A small image FSQ autoencoder, trained from scratch: normuon at rate 0.0022.
Rows from block 5 of the decoder of a small image FSQ autoencoder, named by matrix and row number. Rows with one number belong to one channel. Each number is 500 + 40 x the weight over its row's rms, rounded and kept within 0 to 999. All counts start at 0. Numbers have three digits each.
After each channel's rows are labels from the 100 images, of 14976, where the channel reaches its highest value: "top examples" is what is common among them. Only what is clearly more common there than usual is listed. The data: Sentinel-2 satellite tiles (TerraMesh). In brackets: how many of the 100.
# convs0: first 3x3 conv (decoder.decb.1.1.convs.0.weight, 32x32x3x3, standardized in use, each kernel summed), inputs 0-31
# convs1: second 3x3 conv (decoder.decb.1.1.convs.1.weight, 32x32x3x3, standardized in use, transposed, each kernel summed), outputs 0-31

convs0.27:484536512497498453449444557465450446478480444548560518507522511523467595507554492551474492452462
convs1.27:515503464516528494533544488441519517541486497527490560443605436532505458490461475530459427454461
top examples: clouds (45)

convs0.10:509498483483522463493492541541409512537501501504525484466587578496435541479456461429567488495508
convs1.10:480444509514539493488509592565515429423485499493479480452514414492520530505550439509488494545472
top examples: clouds (47); main land cover: trees (42)

convs0.16:494537581507470464538437491546529416461507474476502482510524476488516457432607498525509464483481
convs1.16:591443484533510501492535500485481521588499489495502517500472427546524483499415489435463482468564
top examples: snow or ice (79); main land cover: snow or ice (73)

convs0.7:489489515482469501478588451491472586530483589539530493528545497449488419523486465481526506439516
convs1.7:512516556489526521476425494536518443530528479503470511530411536537479573455537522557483528563446
top examples: snow or ice (52); main land cover: snow or ice (48)

convs0.13:541485456546484481493520491518555411504526402528493509562466485490504500447491562523416471528475
convs1.13:447474484504481569540535497454454575560467530492557463492468411528508479502515445549527457524509
top examples: clouds (65); main land cover: trees (47); main land cover: water (35)

convs0.14:467484462505518495510470459480568519498555464464513592463512469586451571527489465501481531443455
convs1.14:512545509509493496543440496499488563486441461540551506509562591504543417517461523445496464543494
top examples: clouds (72); main land cover: water (42); main land cover: trees (41)

convs0.12:563514452471477529465550519470480566490486471558548498447513501551453514568497490534463514399499
convs1.12:481468485544505527514479415514531448512513453438526543515467460558507479523513520509506583554408
top examples: clouds (63); main land cover: water (28)