From a checkpoint of a small image FSQ autoencoder.
Training: normuon at rate 0.0022, 2900 steps, batches of 96.
Rows from block 16 of the encoder, named by matrix and row number. Each number is 50 + 10 x the weight over the matrix's rms, rounded and kept within 0 to 99. All counts start at 0.
# b500: branch 3 reduce pointwise conv (encoder.blocks.16.b5.0.0.weight, 48x384x1x1), inputs 0-95
b500.0:78 47 55 86 29 40 42 51 55 62 45 52 74 60 65 79 52 63 56 51 40 56 54 54 70 59 43 56 43 51 50 45 47 40 73 45 53 45 40 85 50 52 69 59 58 52 63 79 44 28 50 52 41 42 49 41 81 46 72 57 62 37 45 60 36 56 76 37 32 42 49 54 35 29 63 54 55 47 73 49 43 41 72 64 38 59 49 42 48 22 41 57 54 38 52 46
b500.1:56 58 51 65 51 66 42 40 66 50 56 52 51 50 39 61 49 23 51 40 69 57 48 65 54 48 48 50 47 43 57 53 60 41 52 36 42 64 61 55 53 37 30 37 59 62 51 37 70 61 76 35 56 66 43 59 42 59 39 45 53 45 66 31 48 42 44 47 45 52 75 42 55 74 47 60 48 56 46 38 47 43 64 41 69 49 52 49 45 51 51 55 56 46 40 65
b500.2:46 40 45 54 34 39 25 52 58 58 64 55 62 53 50 50 45 67 50 62 48 59 36 42 34 50 47 60 50 46 61 49 49 43 64 48 75 36 69 34 57 44 60 61 47 65 91 56 43 42 48 43 31 51 56 46 51 55 42 42 49 55 37 66 65 36 45 40 54 79 40 47 64 58 35 57 36 59 66 49 65 63 35 51 44 57 63 69 48 42 28 39 55 52 52 52
b500.3:34 59 55 37 75 57 32 82 41 53 50 40 49 67 47 64 66 52 41 55 49 96 41 55 42 46 53 48 70 44 47 70 56 64 48 63 52 58 50 59 45 63 45 83 38 47 72 66 64 61 47 39 61 66 60 44 53 36 52 39 77 66 64 70 63 52 48 40 64 35 36 50 35 31 52 38 53 41 62 54 60 40 49 60 39 53 45 45 47 54 66 51 43 50 38 52
b500.4:50 46 64 70 43 45 50 71 50 44 44 56 41 64 53 75 49 54 74 49 46 56 49 36 64 56 58 27 40 50 49 38 59 52 57 44 49 35 52 68 44 37 37 68 35 38 55 60 44 36 43 51 49 44 50 44 68 41 69 60 67 53 43 36 55 38 58 61 47 42 33 41 40 41 38 43 66 61 52 54 49 48 67 58 53 37 45 47 66 47 33 60 41 44 43 73
b500.5:60 46 41 35 57 59 56 53 59 56 60 53 55 49 44 56 54 54 42 53 59 54 60 37 52 50 56 57 53 46 49 55 38 66 41 65 62 54 36 33 53 52 67 48 65 31 44 32 59 59 46 37 42 45 36 65 48 71 40 67 46 48 55 48 72 46 42 39 50 64 38 49 56 57 51 39 37 33 49 56 50 71 53 68 48 50 42 53 44 49 46 68 39 56 37 58
b500.6:28 58 36 60 34 47 55 56 52 32 60 48 45 54 47 50 46 62 53 36 33 38 60 52 60 62 58 36 51 39 51 69 47 56 57 64 36 59 69 60 39 56 59 47 59 53 52 69 42 35 61 86 90 66 50 50 28 54 48 62 47 56 45 57 58 64 16 58 50 62 55 64 43 69 53 34 43 58 37 47 51 62 41 55 70 68 49 65 64 42 57 56 77 68 60 71
b500.7:44 58 46 58 63 33 64 39 48 57 46 39 42 37 49 30 23 34 47 35 69 16 48 52 46 32 55 44 47 53 41 37 50 56 52 30 24 50 50 53 30 55 54 26 28 38 46 51 54 20 39 38 44 42 58 58 54 42 55 55 54 12 32 61 48 21 49 49 52 59 56 63 48 42 28 53 60 57 37 39 45 57 37 50 39 49 55 43 57 65 26 63 55 44 59 57
b500.8:14 43 35 48 46 51 26 66 42 40 59 62 44 63 51 47 53 53 65 47 43 57 45 46 51 32 59 48 50 58 61 64 67 47 53 69 56 54 54 29 49 54 45 55 54 62 57 52 58 57 36 40 55 49 33 55 29 54 56 72 49 49 51 46 56 48 54 50 51 45 57 37 28 36 45 41 57 53 47 61 68 53 38 61 52 34 49 51 48 23 46 46 51 61 36 88
b500.9:47 57 39 52 59 51 54 56 41 49 63 51 49 35 36 51 36 49 51 45 45 56 50 55 63 57 43 37 39 36 62 60 36 43 61 71 59 46 52 46 79 59 49 48 55 34 44 56 40 38 39 53 53 53 51 63 48 63 51 50 51 35 52 68 72 51 64 46 46 20 38 39 59 49 55 34 54 43 36 33 58 53 43 54 38 41 37 52 53 50 45 67 41 51 86 70
b500.10:50 53 74 42 51 33 67 57 42 53 41 44 49 73 30 56 54 38 46 34 57 57 46 34 32 56 45 57 51 50 48 50 72 56 64 51 46 63 43 55 32 45 52 49 39 44 66 80 53 52 42 68 34 42 59 51 52 36 39 52 51 52 37 57 57 71 47 63 48 52 49 64 56 35 51 56 68 61 45 52 61 49 42 75 80 58 64 58 70 37 56 39 58 58 42 37
b500.11:33 48 44 56 61 35 35 47 32 47 33 56 44 63 41 51 47 64 37 42 57 46 23 44 50 56 54 48 37 44 55 62 64 40 49 51 33 44 61 45 40 32 51 43 49 49 53 40 54 44 52 56 45 66 51 57 62 38 55 46 47 41 65 45 53 50 45 63 71 61 46 42 41 52 35 65 50 46 59 49 45 48 41 52 52 42 57 43 45 47 33 44 52 45 31 23
b500.12:69 57 78 44 37 50 43 52 57 50 47 53 49 85 56 60 41 36 55 55 41 65 49 49 45 47 50 60 55 37 29 50 62 40 46 62 45 41 36 50 49 48 59 57 41 65 50 47 49 54 48 52 63 48 56 45 55 38 58 61 39 59 36 40 48 57 45 51 42 49 28 46 51 37 40 54 56 52 51 52 48 42 44 64 70 52 30 50 45 23 53 30 43 47 49 62
b500.13:35 35 41 32 59 46 44 28 33 58 52 68 44 48 54 26 46 17 60 45 51 56 41 65 47 35 31 14 37 76 48 43 69 59 35 56 55 44 63 64 55 49 39 49 12 63 63 47 46 62 41 58 55 61 73 50 60 43 37 38 43 41 49 32 58 59 70 37 41 60 34 42 38 46 41 63 49 41 20 61 48 44 55 45 33 50 42 40 41 42 65 53 45 49 46 30
b500.14:41 48 50 51 42 48 47 53 41 41 78 50 48 53 76 47 59 49 28 52 33 68 53 49 45 57 51 60 52 27 48 46 47 42 46 43 27 42 40 40 52 52 53 54 60 48 54 45 43 40 41 36 57 50 32 41 42 50 43 21 43 47 55 58 43 56 35 71 43 32 43 42 43 55 65 29 41 44 34 45 36 39 22 53 56 52 45 49 38 63 48 26 35 45 59 81
b500.15:37 45 53 40 45 52 40 65 45 51 40 59 52 59 60 45 56 61 56 42 41 50 46 40 39 41 51 38 43 47 43 37 35 65 42 62 46 44 41 58 54 28 34 71 53 68 51 56 42 64 55 42 47 39 54 58 50 51 68 37 52 25 51 41 49 48 46 37 37 40 32 27 33 39 71 64 43 56 40 50 50 35 59 66 50 55 31 43 55 35 40 56 26 39 59 45
b500.16:33 28 63 36 46 55 67 31 70 34 24 62 52 67 55 52 37 48 57 33 43 56 31 39 51 49 51 49 53 45 71 63 48 51 50 56 41 41 57 44 70 50 61 51 52 53 75 51 42 62 55 49 35 45 66 52 38 54 69 43 64 50 59 27 66 37 90 50 66 59 39 21 41 52 41 51 64 38 49 39 45 34 55 51 27 66 46 56 55 47 45 43 57 55 53 29
b500.17:31 38 43 37 53 51 42 48 49 46 56 33 36 61 47 48 48 47 62 46 43 61 47 62 51 39 60 34 48 56 29 65 41 40 27 40 45 49 37 59 66 71 38 38 39 56 54 46 45 35 48 49 55 46 52 37 28 37 57 69 29 60 58 78 65 55 37 48 57 42 47 61 28 42 65 44 49 41 38 58 61 53 29 50 36 37 46 55 61 44 43 55 64 59 47 67
b500.18:59 37 71 54 50 27 51 44 44 52 20 74 64 53 49 44 47 28 45 40 52 51 24 31 50 59 37 42 57 58 34 60 48 71 54 53 22 48 50 60 34 42 62 40 43 30 49 58 55 60 50 62 39 44 45 30 68 48 43 40 36 38 50 52 66 52 71 71 45 39 46 41 51 54 68 72 61 46 52 41 44 55 47 63 81 32 32 59 62 48 53 39 42 56 55 46
b500.19:57 53 54 26 60 46 39 38 44 59 52 55 62 81 60 50 57 51 47 53 46 48 39 43 46 40 62 42 69 48 52 31 53 30 44 37 53 56 50 70 58 38 56 74 39 47 46 51 38 66 54 54 47 46 56 44 72 43 73 78 55 49 42 43 45 52 57 40 41 61 29 55 46 41 51 44 52 51 57 46 53 33 56 53 46 54 46 47 51 39 45 43 57 34 40 50
b500.20:53 54 37 81 26 65 31 54 44 58 72 41 54 50 49 49 53 53 58 61 37 57 62 47 69 19 48 56 58 53 54 51 54 31 40 53 42 42 61 41 53 61 51 38 26 42 53 50 46 50 37 48 48 59 51 37 28 40 64 56 58 48 43 36 56 36 32 57 29 38 43 51 41 33 41 56 57 63 42 42 62 63 66 55 31 56 55 59 60 53 53 41 55 65 37 79
b500.21:41 63 45 59 44 32 35 41 53 55 59 48 33 48 38 33 47 46 59 55 51 55 50 53 73 48 47 57 47 53 56 41 46 48 27 50 56 51 45 54 57 44 53 56 48 45 46 34 41 69 48 38 56 34 41 34 65 82 61 67 40 40 46 51 57 30 53 22 53 36 41 55 32 24 48 54 50 57 62 62 63 75 30 59 62 23 43 69 49 40 43 38 41 35 79 69
b500.22:59 48 54 46 33 54 37 44 61 47 53 62 54 36 71 48 61 40 49 46 53 57 25 30 49 40 53 51 52 54 64 41 60 44 55 46 49 57 48 48 54 39 34 57 45 53 40 84 50 31 57 50 60 52 60 52 88 33 59 52 26 54 37 35 40 47 42 56 50 43 40 48 52 34 55 54 51 53 65 52 45 59 52 42 60 64 52 51 48 59 36 47 58 57 42 47
b500.23:54 55 43 55 34 50 52 38 43 68 42 68 62 32 54 39 57 70 52 34 68 55 58 43 58 40 54 62 44 54 31 39 47 55 45 46 22 52 48 36 38 37 48 38 45 58 54 53 20 57 29 46 24 58 41 57 52 62 57 61 64 38 54 19 59 55 82 36 52 42 35 63 32 45 65 66 71 50 56 31 64 63 59 72 66 50 70 82 54 55 44 41 62 68 69 47
b500.24:51 43 40 26 59 45 37 36 52 51 74 38 39 39 49 53 52 46 60 59 42 44 43 49 56 50 54 36 61 36 47 41 45 30 37 44 49 41 54 43 48 51 47 42 38 44 44 60 57 36 43 37 37 44 47 45 30 50 60 64 55 64 56 55 44 41 53 23 44 28 58 60 62 52 38 33 44 49 68 41 34 62 36 46 49 25 37 56 44 49 26 60 46 56 48 49
b500.25:49 48 48 29 34 33 30 44 71 54 50 52 62 47 33 35 42 39 53 52 53 42 45 45 50 42 58 35 57 44 39 41 75 39 57 57 56 59 36 50 57 75 48 26 56 52 59 29 32 19 46 56 51 74 23 41 52 50 54 73 47 23 53 69 57 35 32 62 31 50 41 51 45 57 39 57 29 51 55 42 38 63 59 35 57 59 44 60 39 45 41 41 56 62 57 62
b500.26:71 46 35 45 52 31 63 61 38 64 60 38 42 57 52 72 47 47 44 62 44 51 43 66 50 56 34 50 44 56 53 38 35 57 48 69 72 43 57 50 37 40 49 40 53 69 40 56 47 42 47 59 55 39 36 57 54 57 53 68 58 53 43 50 37 47 39 52 47 69 52 36 55 47 55 45 32 44 59 42 46 45 43 55 59 52 38 47 60 57 46 36 52 59 54 51
b500.27:53 53 48 65 38 39 50 61 55 52 59 51 42 46 65 67 36 50 42 62 45 48 28 45 48 55 35 37 39 67 60 35 28 30 49 27 55 47 55 32 47 33 51 66 38 22 40 55 56 65 31 39 27 50 39 57 47 55 65 50 51 67 40 57 49 44 57 33 57 47 40 38 58 53 41 50 48 46 44 34 44 56 55 46 38 43 47 42 33 48 70 45 47 49 40 37
b500.28:34 58 32 51 48 40 28 61 87 69 52 41 46 38 49 50 40 58 39 61 48 38 78 46 68 57 51 89 22 34 39 55 49 54 66 48 50 40 52 38 48 60 58 50 60 55 39 51 36 49 48 57 56 40 62 44 29 46 70 44 51 57 38 50 46 33 36 50 52 39 69 52 49 45 32 40 52 56 59 32 61 52 44 45 32 46 58 50 36 50 42 48 38 25 46 50
b500.29:57 66 62 56 45 51 51 61 52 49 41 53 61 71 70 53 31 58 55 55 52 56 51 42 72 58 47 56 67 47 59 48 52 53 54 40 48 38 53 58 50 60 72 34 51 40 54 72 46 77 50 44 47 58 55 60 59 54 52 61 56 36 50 40 51 38 58 24 62 65 52 42 67 51 43 47 42 66 59 48 61 57 40 55 66 47 58 87 39 44 51 44 45 44 49 67
b500.30:57 58 48 58 35 42 63 52 59 72 46 56 49 38 54 71 50 56 43 49 31 46 49 49 53 69 47 39 66 41 45 50 41 53 76 44 63 48 47 34 57 49 55 51 48 40 77 53 36 42 50 43 40 43 46 55 36 55 42 38 48 51 51 57 49 46 32 53 58 51 36 43 42 46 60 39 46 51 53 28 40 31 52 63 50 20 53 66 44 40 34 49 51 56 62 63
b500.31:45 56 29 33 50 64 52 34 39 55 46 61 36 37 47 44 52 57 67 63 27 43 52 42 41 62 36 55 47 55 64 46 45 29 43 51 39 27 39 56 68 49 47 53 59 62 25 46 39 60 57 61 43 47 57 64 49 60 45 44 47 47 45 52 46 66 56 32 44 48 48 52 39 56 44 54 49 51 45 37 40 40 48 56 26 57 51 53 42 55 29 62 34 35 47 35
b500.32:67 26 49 33 55 48 41 38 31 35 50 37 62 50 61 57 51 56 55 28 40 59 33 59 55 35 37 57 33 34 41 45 51 44 46 45 50 63 62 34 43 53 45 61 64 44 37 61 55 48 56 37 36 46 48 45 65 43 26 20 49 58 57 60 47 50 54 56 48 48 31 55 32 68 63 40 60 47 54 42 57 53 32 78 30 56 59 48 47 49 43 59 52 36 46 59
b500.33:44 52 53 58 51 47 33 54 56 38 31 46 43 69 48 52 47 61 49 39 44 67 38 38 54 38 52 54 48 49 50 46 53 53 53 56 37 43 40 50 45 42 55 43 40 53 44 41 40 57 57 38 32 45 53 51 57 55 51 25 55 36 29 45 76 59 51 52 57 46 56 45 40 37 35 55 34 48 52 39 60 57 57 46 60 53 39 57 45 41 35 46 49 66 41 41
b500.34:35 74 45 52 59 58 56 61 32 39 55 51 82 48 51 57 47 87 22 46 43 65 45 46 36 50 41 52 47 42 25 61 64 53 47 50 68 61 58 53 59 63 45 52 30 58 17 58 47 52 54 43 44 42 36 63 50 59 38 45 28 46 32 47 64 72 60 42 70 55 34 34 32 47 43 52 60 70 41 52 72 67 42 59 53 45 63 64 47 48 53 26 51 62 43 50
b500.35:54 57 55 86 53 30 54 36 44 45 83 72 81 61 64 93 57 66 63 72 52 72 66 39 64 62 55 45 41 60 63 65 51 42 76 66 64 62 77 57 60 52 40 46 46 40 53 90 53 28 52 50 37 51 53 46 70 54 37 66 66 33 45 44 51 54 33 64 43 55 36 64 54 53 86 40 26 62 70 62 52 69 68 56 79 50 63 50 26 51 59 49 59 72 73 55
b500.36:52 50 52 28 53 48 68 61 45 43 43 46 33 49 37 65 40 39 41 36 39 42 45 44 53 41 24 28 52 33 38 54 54 44 67 65 50 48 56 54 37 38 33 45 32 70 47 44 57 36 56 44 54 51 43 54 50 31 33 40 30 31 39 25 36 58 50 55 55 54 50 45 27 44 47 34 52 44 48 37 45 37 54 42 56 33 50 34 46 67 43 45 57 55 42 44
b500.37:40 59 37 66 28 61 35 61 33 45 43 63 51 56 50 74 84 69 45 48 45 56 34 50 45 67 45 49 49 39 66 31 34 52 45 42 66 49 44 39 46 53 49 48 87 66 55 53 46 52 41 45 50 44 41 52 34 31 53 54 33 78 43 45 42 86 34 40 39 31 43 32 39 48 50 45 63 43 35 55 50 37 44 62 45 50 55 45 50 58 62 37 53 33 55 58
b500.38:58 61 59 69 76 54 54 46 57 58 51 59 71 65 45 69 55 62 51 52 32 42 46 48 63 65 46 53 67 58 50 35 26 40 38 58 39 41 55 67 74 54 56 47 38 53 35 26 31 69 58 48 37 60 50 66 52 77 56 33 49 53 48 57 66 54 85 37 50 48 55 64 67 63 33 44 43 74 60 61 51 56 52 43 43 33 70 44 59 46 62 68 55 51 64 51
b500.39:34 71 40 44 52 46 36 23 32 51 70 42 58 40 44 29 45 53 51 52 52 46 41 44 42 51 43 38 60 45 57 66 51 48 35 49 62 51 38 48 52 42 45 35 47 48 75 48 58 51 45 58 55 46 62 57 28 72 46 52 42 54 44 35 37 40 58 54 66 56 33 34 24 39 33 54 39 49 41 71 65 63 41 62 33 20 55 57 56 46 63 42 48 62 55 51
b500.40:45 54 62 41 49 43 61 65 45 44 40 40 47 68 24 43 48 62 52 48 50 40 41 67 47 70 47 34 44 56 42 65 40 50 80 78 28 58 58 70 48 59 40 72 38 54 46 67 51 53 44 57 50 64 59 38 59 19 47 57 49 55 40 56 53 51 45 82 61 64 46 48 45 55 55 44 54 54 28 72 56 45 41 49 41 42 44 42 66 50 41 45 69 50 54 60
b500.41:66 47 54 56 24 49 56 51 59 59 51 47 57 54 79 51 33 58 42 53 46 54 32 43 44 59 53 61 45 38 42 23 28 49 65 43 58 32 39 57 53 56 68 43 56 63 51 48 30 59 56 64 61 51 60 46 49 38 53 47 52 60 39 60 36 45 65 43 48 37 58 42 60 51 64 46 40 37 57 49 53 31 45 45 48 45 44 60 76 60 51 62 30 47 54 40
b500.42:69 42 55 51 34 61 51 55 33 59 53 69 57 52 46 62 56 57 61 47 50 34 36 56 56 45 61 52 63 48 53 22 42 35 72 48 47 45 51 60 46 47 45 69 49 27 32 50 46 31 64 36 45 41 50 40 45 41 36 50 63 50 46 45 55 57 23 65 53 48 47 63 43 61 69 55 55 50 61 42 47 35 53 59 54 54 53 53 64 81 28 62 46 40 45 41
b500.43:60 38 68 48 32 34 71 46 43 47 42 56 61 78 53 28 60 52 37 24 36 43 66 39 52 47 52 57 37 45 36 47 52 61 40 34 51 48 54 53 60 33 44 59 48 45 39 64 40 33 56 32 47 50 56 41 56 36 51 53 53 21 45 52 39 54 41 45 40 46 41 57 46 55 55 53 41 52 53 51 52 22 39 49 62 64 58 49 48 42 33 35 60 36 53 48
b500.44:42 33 47 46 49 60 44 43 58 57 52 58 51 55 52 24 79 38 56 57 61 61 72 72 51 43 50 55 50 58 46 51 42 54 28 50 43 70 40 65 57 65 50 57 48 46 42 45 76 59 47 53 54 42 33 48 58 37 53 55 61 47 57 53 43 62 59 70 40 53 27 59 70 63 65 48 43 37 49 48 54 37 57 49 50 46 27 47 33 35 40 65 48 53 50 57
b500.45:59 55 33 53 30 61 49 45 51 40 45 35 52 56 49 36 43 60 35 62 35 49 32 39 44 42 49 78 57 63 66 58 44 29 64 32 54 35 42 43 52 55 73 53 42 38 46 64 34 61 39 29 36 57 40 58 57 59 46 62 57 57 54 55 50 34 62 31 43 59 49 31 58 36 42 58 49 49 55 45 44 51 60 32 42 60 41 46 20 38 50 42 48 47 40 39
b500.46:42 33 39 69 58 68 41 42 49 41 48 34 58 67 43 49 75 52 80 53 51 53 37 65 62 58 60 51 71 52 45 44 28 54 56 63 29 56 59 66 35 49 54 62 49 37 57 34 49 48 39 32 45 62 55 44 74 47 43 69 65 57 49 36 61 92 69 37 46 43 57 50 57 64 57 48 50 47 55 61 48 30 41 70 35 50 52 52 44 63 55 58 66 23 62 42
b500.47:32 55 39 51 35 54 48 50 47 41 69 53 36 37 58 59 29 47 46 51 50 41 65 59 55 36 54 44 52 50 46 43 58 32 57 44 48 38 53 59 61 58 48 30 40 35 45 53 37 26 63 39 43 39 72 40 40 57 54 74 32 50 51 41 41 43 30 71 50 58 53 68 47 62 50 43 57 77 38 60 46 47 57 39 62 26 56 55 54 74 58 60 55 60 48 67