config = dict(
    crop_scale_min=1,
    encoder_arch='inception',
    encoder_activation='mish',
    encoder_depths=[6, 6, 6],
    encoder_stem='deep',
    loss='mse',
    decoder_activation='relu',
    decoder_widths=[32, 32, 64, 128],
    optimizer='normuon',
    learning_rate=0.0022,
    batch_size=96,
    warmup_steps=290,
)
Rows from block 17 of the encoder, named by matrix and row number. Each number is 128 + 24 x the weight over the matrix's rms, rounded and kept within 0 to 255. All counts start at 0. Numbers have three digits each.
# b510: branch 3 first 3x3 conv (encoder.blocks.17.b5.1.0.weight, 96x48x3x3), inputs 4-7, a 3x3 kernel for each
b510.0:102121142138130141112100133124104171164102119152128143148086070096142148140160129103120122179142135106131134
b510.1:107158134168122102124126133099106113134103121121148111135158103149113124168111164112119130130173123177131151
b510.2:121154133144140123135132131173127087101084156056156174155098140138125118124179140162134146121110134130133121
b510.3:141122112162130093139155108131141112117131142120125096096103102118153146113125144110164119149113127158159136
b510.4:137152052121145092101123114138089113167090104110079126135091129179172156109110163099120111153144099135144103
b510.5:126160127144134134113141160142106080231068144152136133133167123139149102138147098079102128189103104122142108
b510.6:116111161142113101167161133152184121068162094169111136126126126123135139139115115111154129136151117120094110
b510.7:118084092109136140061136157155109116117076145126103111192146151165134140157077096108127123123129149106148123
b510.8:115112118129159131087122091141113156102149134131152058142105126138116146134124138127158135127148121113181138
b510.9:106113080115126099115133125128075135095134112155124131159148133126146121100142169126119103146167151091174149
b510.10:112119122107114111121104113121167107085175090101106146152133116124123085118154138112171146123141134092095133
b510.11:164136102086114149107129100146159150154137115150134070136130125126116131136140108109105119166142112126106103
b510.12:140099136107117137149152107141109122123128095094114171123140123142092151141102135089155145113143132109140147
b510.13:115142129121140124132129159126100111130131105085152117122098153131150121137128110156114147168113129133126142
b510.14:123125095122104106090126119106148127138114122095138123187123125085145130138149089155100087130121146097126160
b510.15:097137115150148116117123113127139161086133138136141129108119092125137105141135091091055132148166093135153114
b510.16:121123106163174101101149149117136086099120105131111116111094128159128146122121138124118157152141109134151116
b510.17:155140132145110121126110106129134122109113143173106131115142111129113107123147123128109132132111131138151156
b510.18:122101087160122141150134129116109131127118120108126128110126090113169122150163134129132144133117118155099105
b510.19:114143184124138093119161134131158122109119135123140141142124133157135093121105152156154114118099128093135112
b510.20:162148099115134098121177161125133105122158167108128153111113128165164135149146117104142106088195154115154155
b510.21:105168110151157083153112108158102147129155147110107164150156136140117131126098158173145141137104119158132124
b510.22:142137118129123120144145115123071120191083116129161146134169138102121107099134143154101131123154164092099128
b510.23:167104106125148119139165154136179155097104129080081097114126126079144087114162106139168138135132138137064108
b510.24:108119103112124136130159122129119088149110111140115137108104187119115143171135123121162113127125086114129129
b510.25:139135122101187128119147134135164084140110176144082123125151162121149125139131109113166127137104141125155092
b510.26:115138143112171126128146083081157096174142115070124132171135113100082143096134184112137131138135130116112154
b510.27:135139128191158119106152134085137181103136165116099110124115096128146097134108090083138149120118140106115113
b510.28:156148092104136121152118148096143140102084099131171092158144144112166147146085124097101143119155152132144130
b510.29:120128099128100159073130102131151103132143095149114118097169139140120127094108140113124162079127158118144118
b510.30:090138131161185124109145110131098150130171109113122135153181093137143140106123095091104102150158125111132098
b510.31:126154133110117135135108128111103102090124120128104134127128147111145169123137174132085112127123096182117126
b510.32:110123120126135151170163135138117087113155140150133156120140145132132151122115115140123125127117139122121125
b510.33:152130114119115087129116100099111149076117128119117116128101099161123153185153135123133132136110155121097137
b510.34:116093131126180120152122162147151113129108126120134130126124165148115139148093111095121136138144124143097123
b510.35:088101139094102151121150107131114063118132128080140138119173125130111134121127114124101119115128149109105160
b510.36:114138106099167154102100085155115158166110099162157115125103099139137172118130119101099142100153115141112125
b510.37:149145150155091097124117162108160114126135130116140119133126126108140121125150139103120095123155153118108163
b510.38:088144104128180101180118095125093138038154206122147116116083099110150130136124117120107147130111147107114116
b510.39:136124105106114159151119126110112114096209115131110083112171118159098118136129151110120122116164145105131094
b510.40:180127108144136137130146125106169159159129138109184126158153136119142150131127113119185113140146116122130145
b510.41:110145144134117133133141112121114143142107141117117115147123126139105108108097142129137138166086155103149127
b510.42:132130125153131125118100126128071118153087166069152126119110176135135098127145151133140115115147109112125114
b510.43:106155091122111113131142081103108163087109106140123137142094116156108129159123153121084134141138208122166131
b510.44:131132139095103128116142102143197078153134090128149171089121129145129119122141107134172096147128102148162116
b510.45:129117132147102125146156103131121110123123136143103145164106122132150103161123116106146156093120129109115133
b510.46:128166173084109117128114135124117084104120106153138116112110090140134167135095131096150144125106117103119151
b510.47:115133127136118116142131133126140110171100140073125131135127135125110112131138100111149145143146129107173114
b510.48:120136106165135120114133163142115120120149142104137124099153129136125103158127089137114139124175110146145116
b510.49:134114127140136117126136093173175093105099128080136100121143138127103118122107119142134129152142119133125076
b510.50:148126132106158121096122127078137134115125146138128122161113143136152135102167116146150143122135050126150121
b510.51:137133119099133138135121135103088105141139141139158135141137166143113087126123131126099091129093113150138127
b510.52:106095152120136163113134153124131134133141126129126096139129149092120152111093141126140138131129147151141123
b510.53:142119100152123127063125136152091135156153149113122085135130142113107146099140143112125096195117124146138101
b510.54:139081121125146115143143089099154104130164114080116153118110141123105146119136142117156103118153117123140145
b510.55:122112148127179147153140100121120155129117120133092125130122100102144118154140114108141104154115106147079144
b510.56:127112116131137131161082132130164092101168098114094104147116133092122131133111188063164150119174145100145119
b510.57:094143115099157132158112122113171142170130090082071111138091128130108160140121128121178105145139118165109126
b510.58:144153149081122107169129142074124165117177162134146106122170087133116124122128106094080118111123171132104072
b510.59:151095120089132115136126136074147121203140120102080144143094114121131133130126169131124145099110141116118159
b510.60:134121171117105145122111152108117107112143144133130165135172107121095088120155137100126098103142061151137089
b510.61:098140165116097122124081143117067152146160112146103106122153149111108113138085113161090102121120142156156119
b510.62:120136100165103152122111138113109126068152111139205115106096096125137150118116114134155162130167100102124105
b510.63:120112100159174113123124124123110123101108150099156085111146112134136131151173153136129116137127126145143084
b510.64:103109141113110138123139141088176099123129093105142119134098117151174094172130120166114126097113116103129090
b510.65:126110155100079114146143147161145100103101099102084137141145125135141137122131108134115163110085141121115146
b510.66:126138094167130085181141074110116146153146060109127079146168144179146112107097136145106138134124131103130152
b510.67:125111180120081129169175149144136128079162123155088131111103123121140145111134144101124110116111133145152135
b510.68:156094126113119093149123140103128146159108145135124114178122132139082137159110127109104136095154127097099107
b510.69:124122152154161117158103125139195147153129086110152114121103155079130116098107128143115094166117124146169099
b510.70:145131124102167138135123061129136132119139105145112129118148101143129135157140148154140129132094112140094192
b510.71:156142108123116147118120150152071112162178141110112119131098142117130119127073128103171058114177125134122121
b510.72:136115125138144138086130129085148142153116148166137118151143113139157105115146109108121084137137133145090090
b510.73:113127136089161097104093101168126113135121146134073162125099154103171076110125123171130069153085138129110131
b510.74:145144130108114131099104119147137142109148156149102119090103108159146143166145132137147119078156171131115100
b510.75:137134110137145141117123109130074101128139119088103151121106134134128109127099119111114087095149121103106111
b510.76:128137157134104135073104127128122094113154188178062143122135124167120094085126110130127104147105127101101117
b510.77:108083120134109147135139108122095128099134102115160099143125160133109152165128129104124109108119111124148138
b510.78:098156126107142147099113128137113139108123122124155151110142114138134126113136144151135115093116099118088101
b510.79:108093104138132142117158117123110109140169156144080175128148135096128111085125104142097129171139125116065134
b510.80:169101114142126129128138110095129090097123152159153135122141123137125150121099140094142160113154142135127125
b510.81:113138150153154103116127115120132131093114122093139155122124123156186128166153138130139140110150149115122141
b510.82:136123127116107116163117082115079144146079104127160137090138093119160119128135118091156143174096125142092154
b510.83:143160115120110103127146153146077108133098105102151109118147138147146130108119119151125151144107064122138111
b510.84:097078124136145144125117111074121126105130130062153179116117141133142121126141091126069138101144141177116106
b510.85:157157093156114141102124162096122058138127134110138135112128117133146112119119156131114125146094125109107113
b510.86:130120151157125125122117093137117087108113158095135115131133126116128131121119114141136074136165137128185133
b510.87:111104121130103135108162137101116091132098165125148143084118105142096121138117142134174127109144131150115137
b510.88:134099144096116146136139105096106115151120142086074138118106164100082162087135127126179089146143130149105106
b510.89:128099125146130127137099131131137102092110096126093127136117158157112075119141169098135130122124148109124122
b510.90:151095106112161131149086125092120085110152163144149174162112170128123116109115124098100098160153117129155124
b510.91:160154098138124083118133200165140110130094123134134164130116139127129163141161118167080094133133133141120088
b510.92:124123096169110127149121100125158098085171130081113104129121139142138137152173094091087119124130168120074140
b510.93:139097116132147121128134131141117097118108132105099145092163137126115130127163185178111124135129128150107119
b510.94:127150134134132154157131100103105138182059129127103107130103123142113108151129124133162108132097156115126122
b510.95:108124122121140170111139121105098150119140134109152100145114109095115131112168115122125104166132097066142129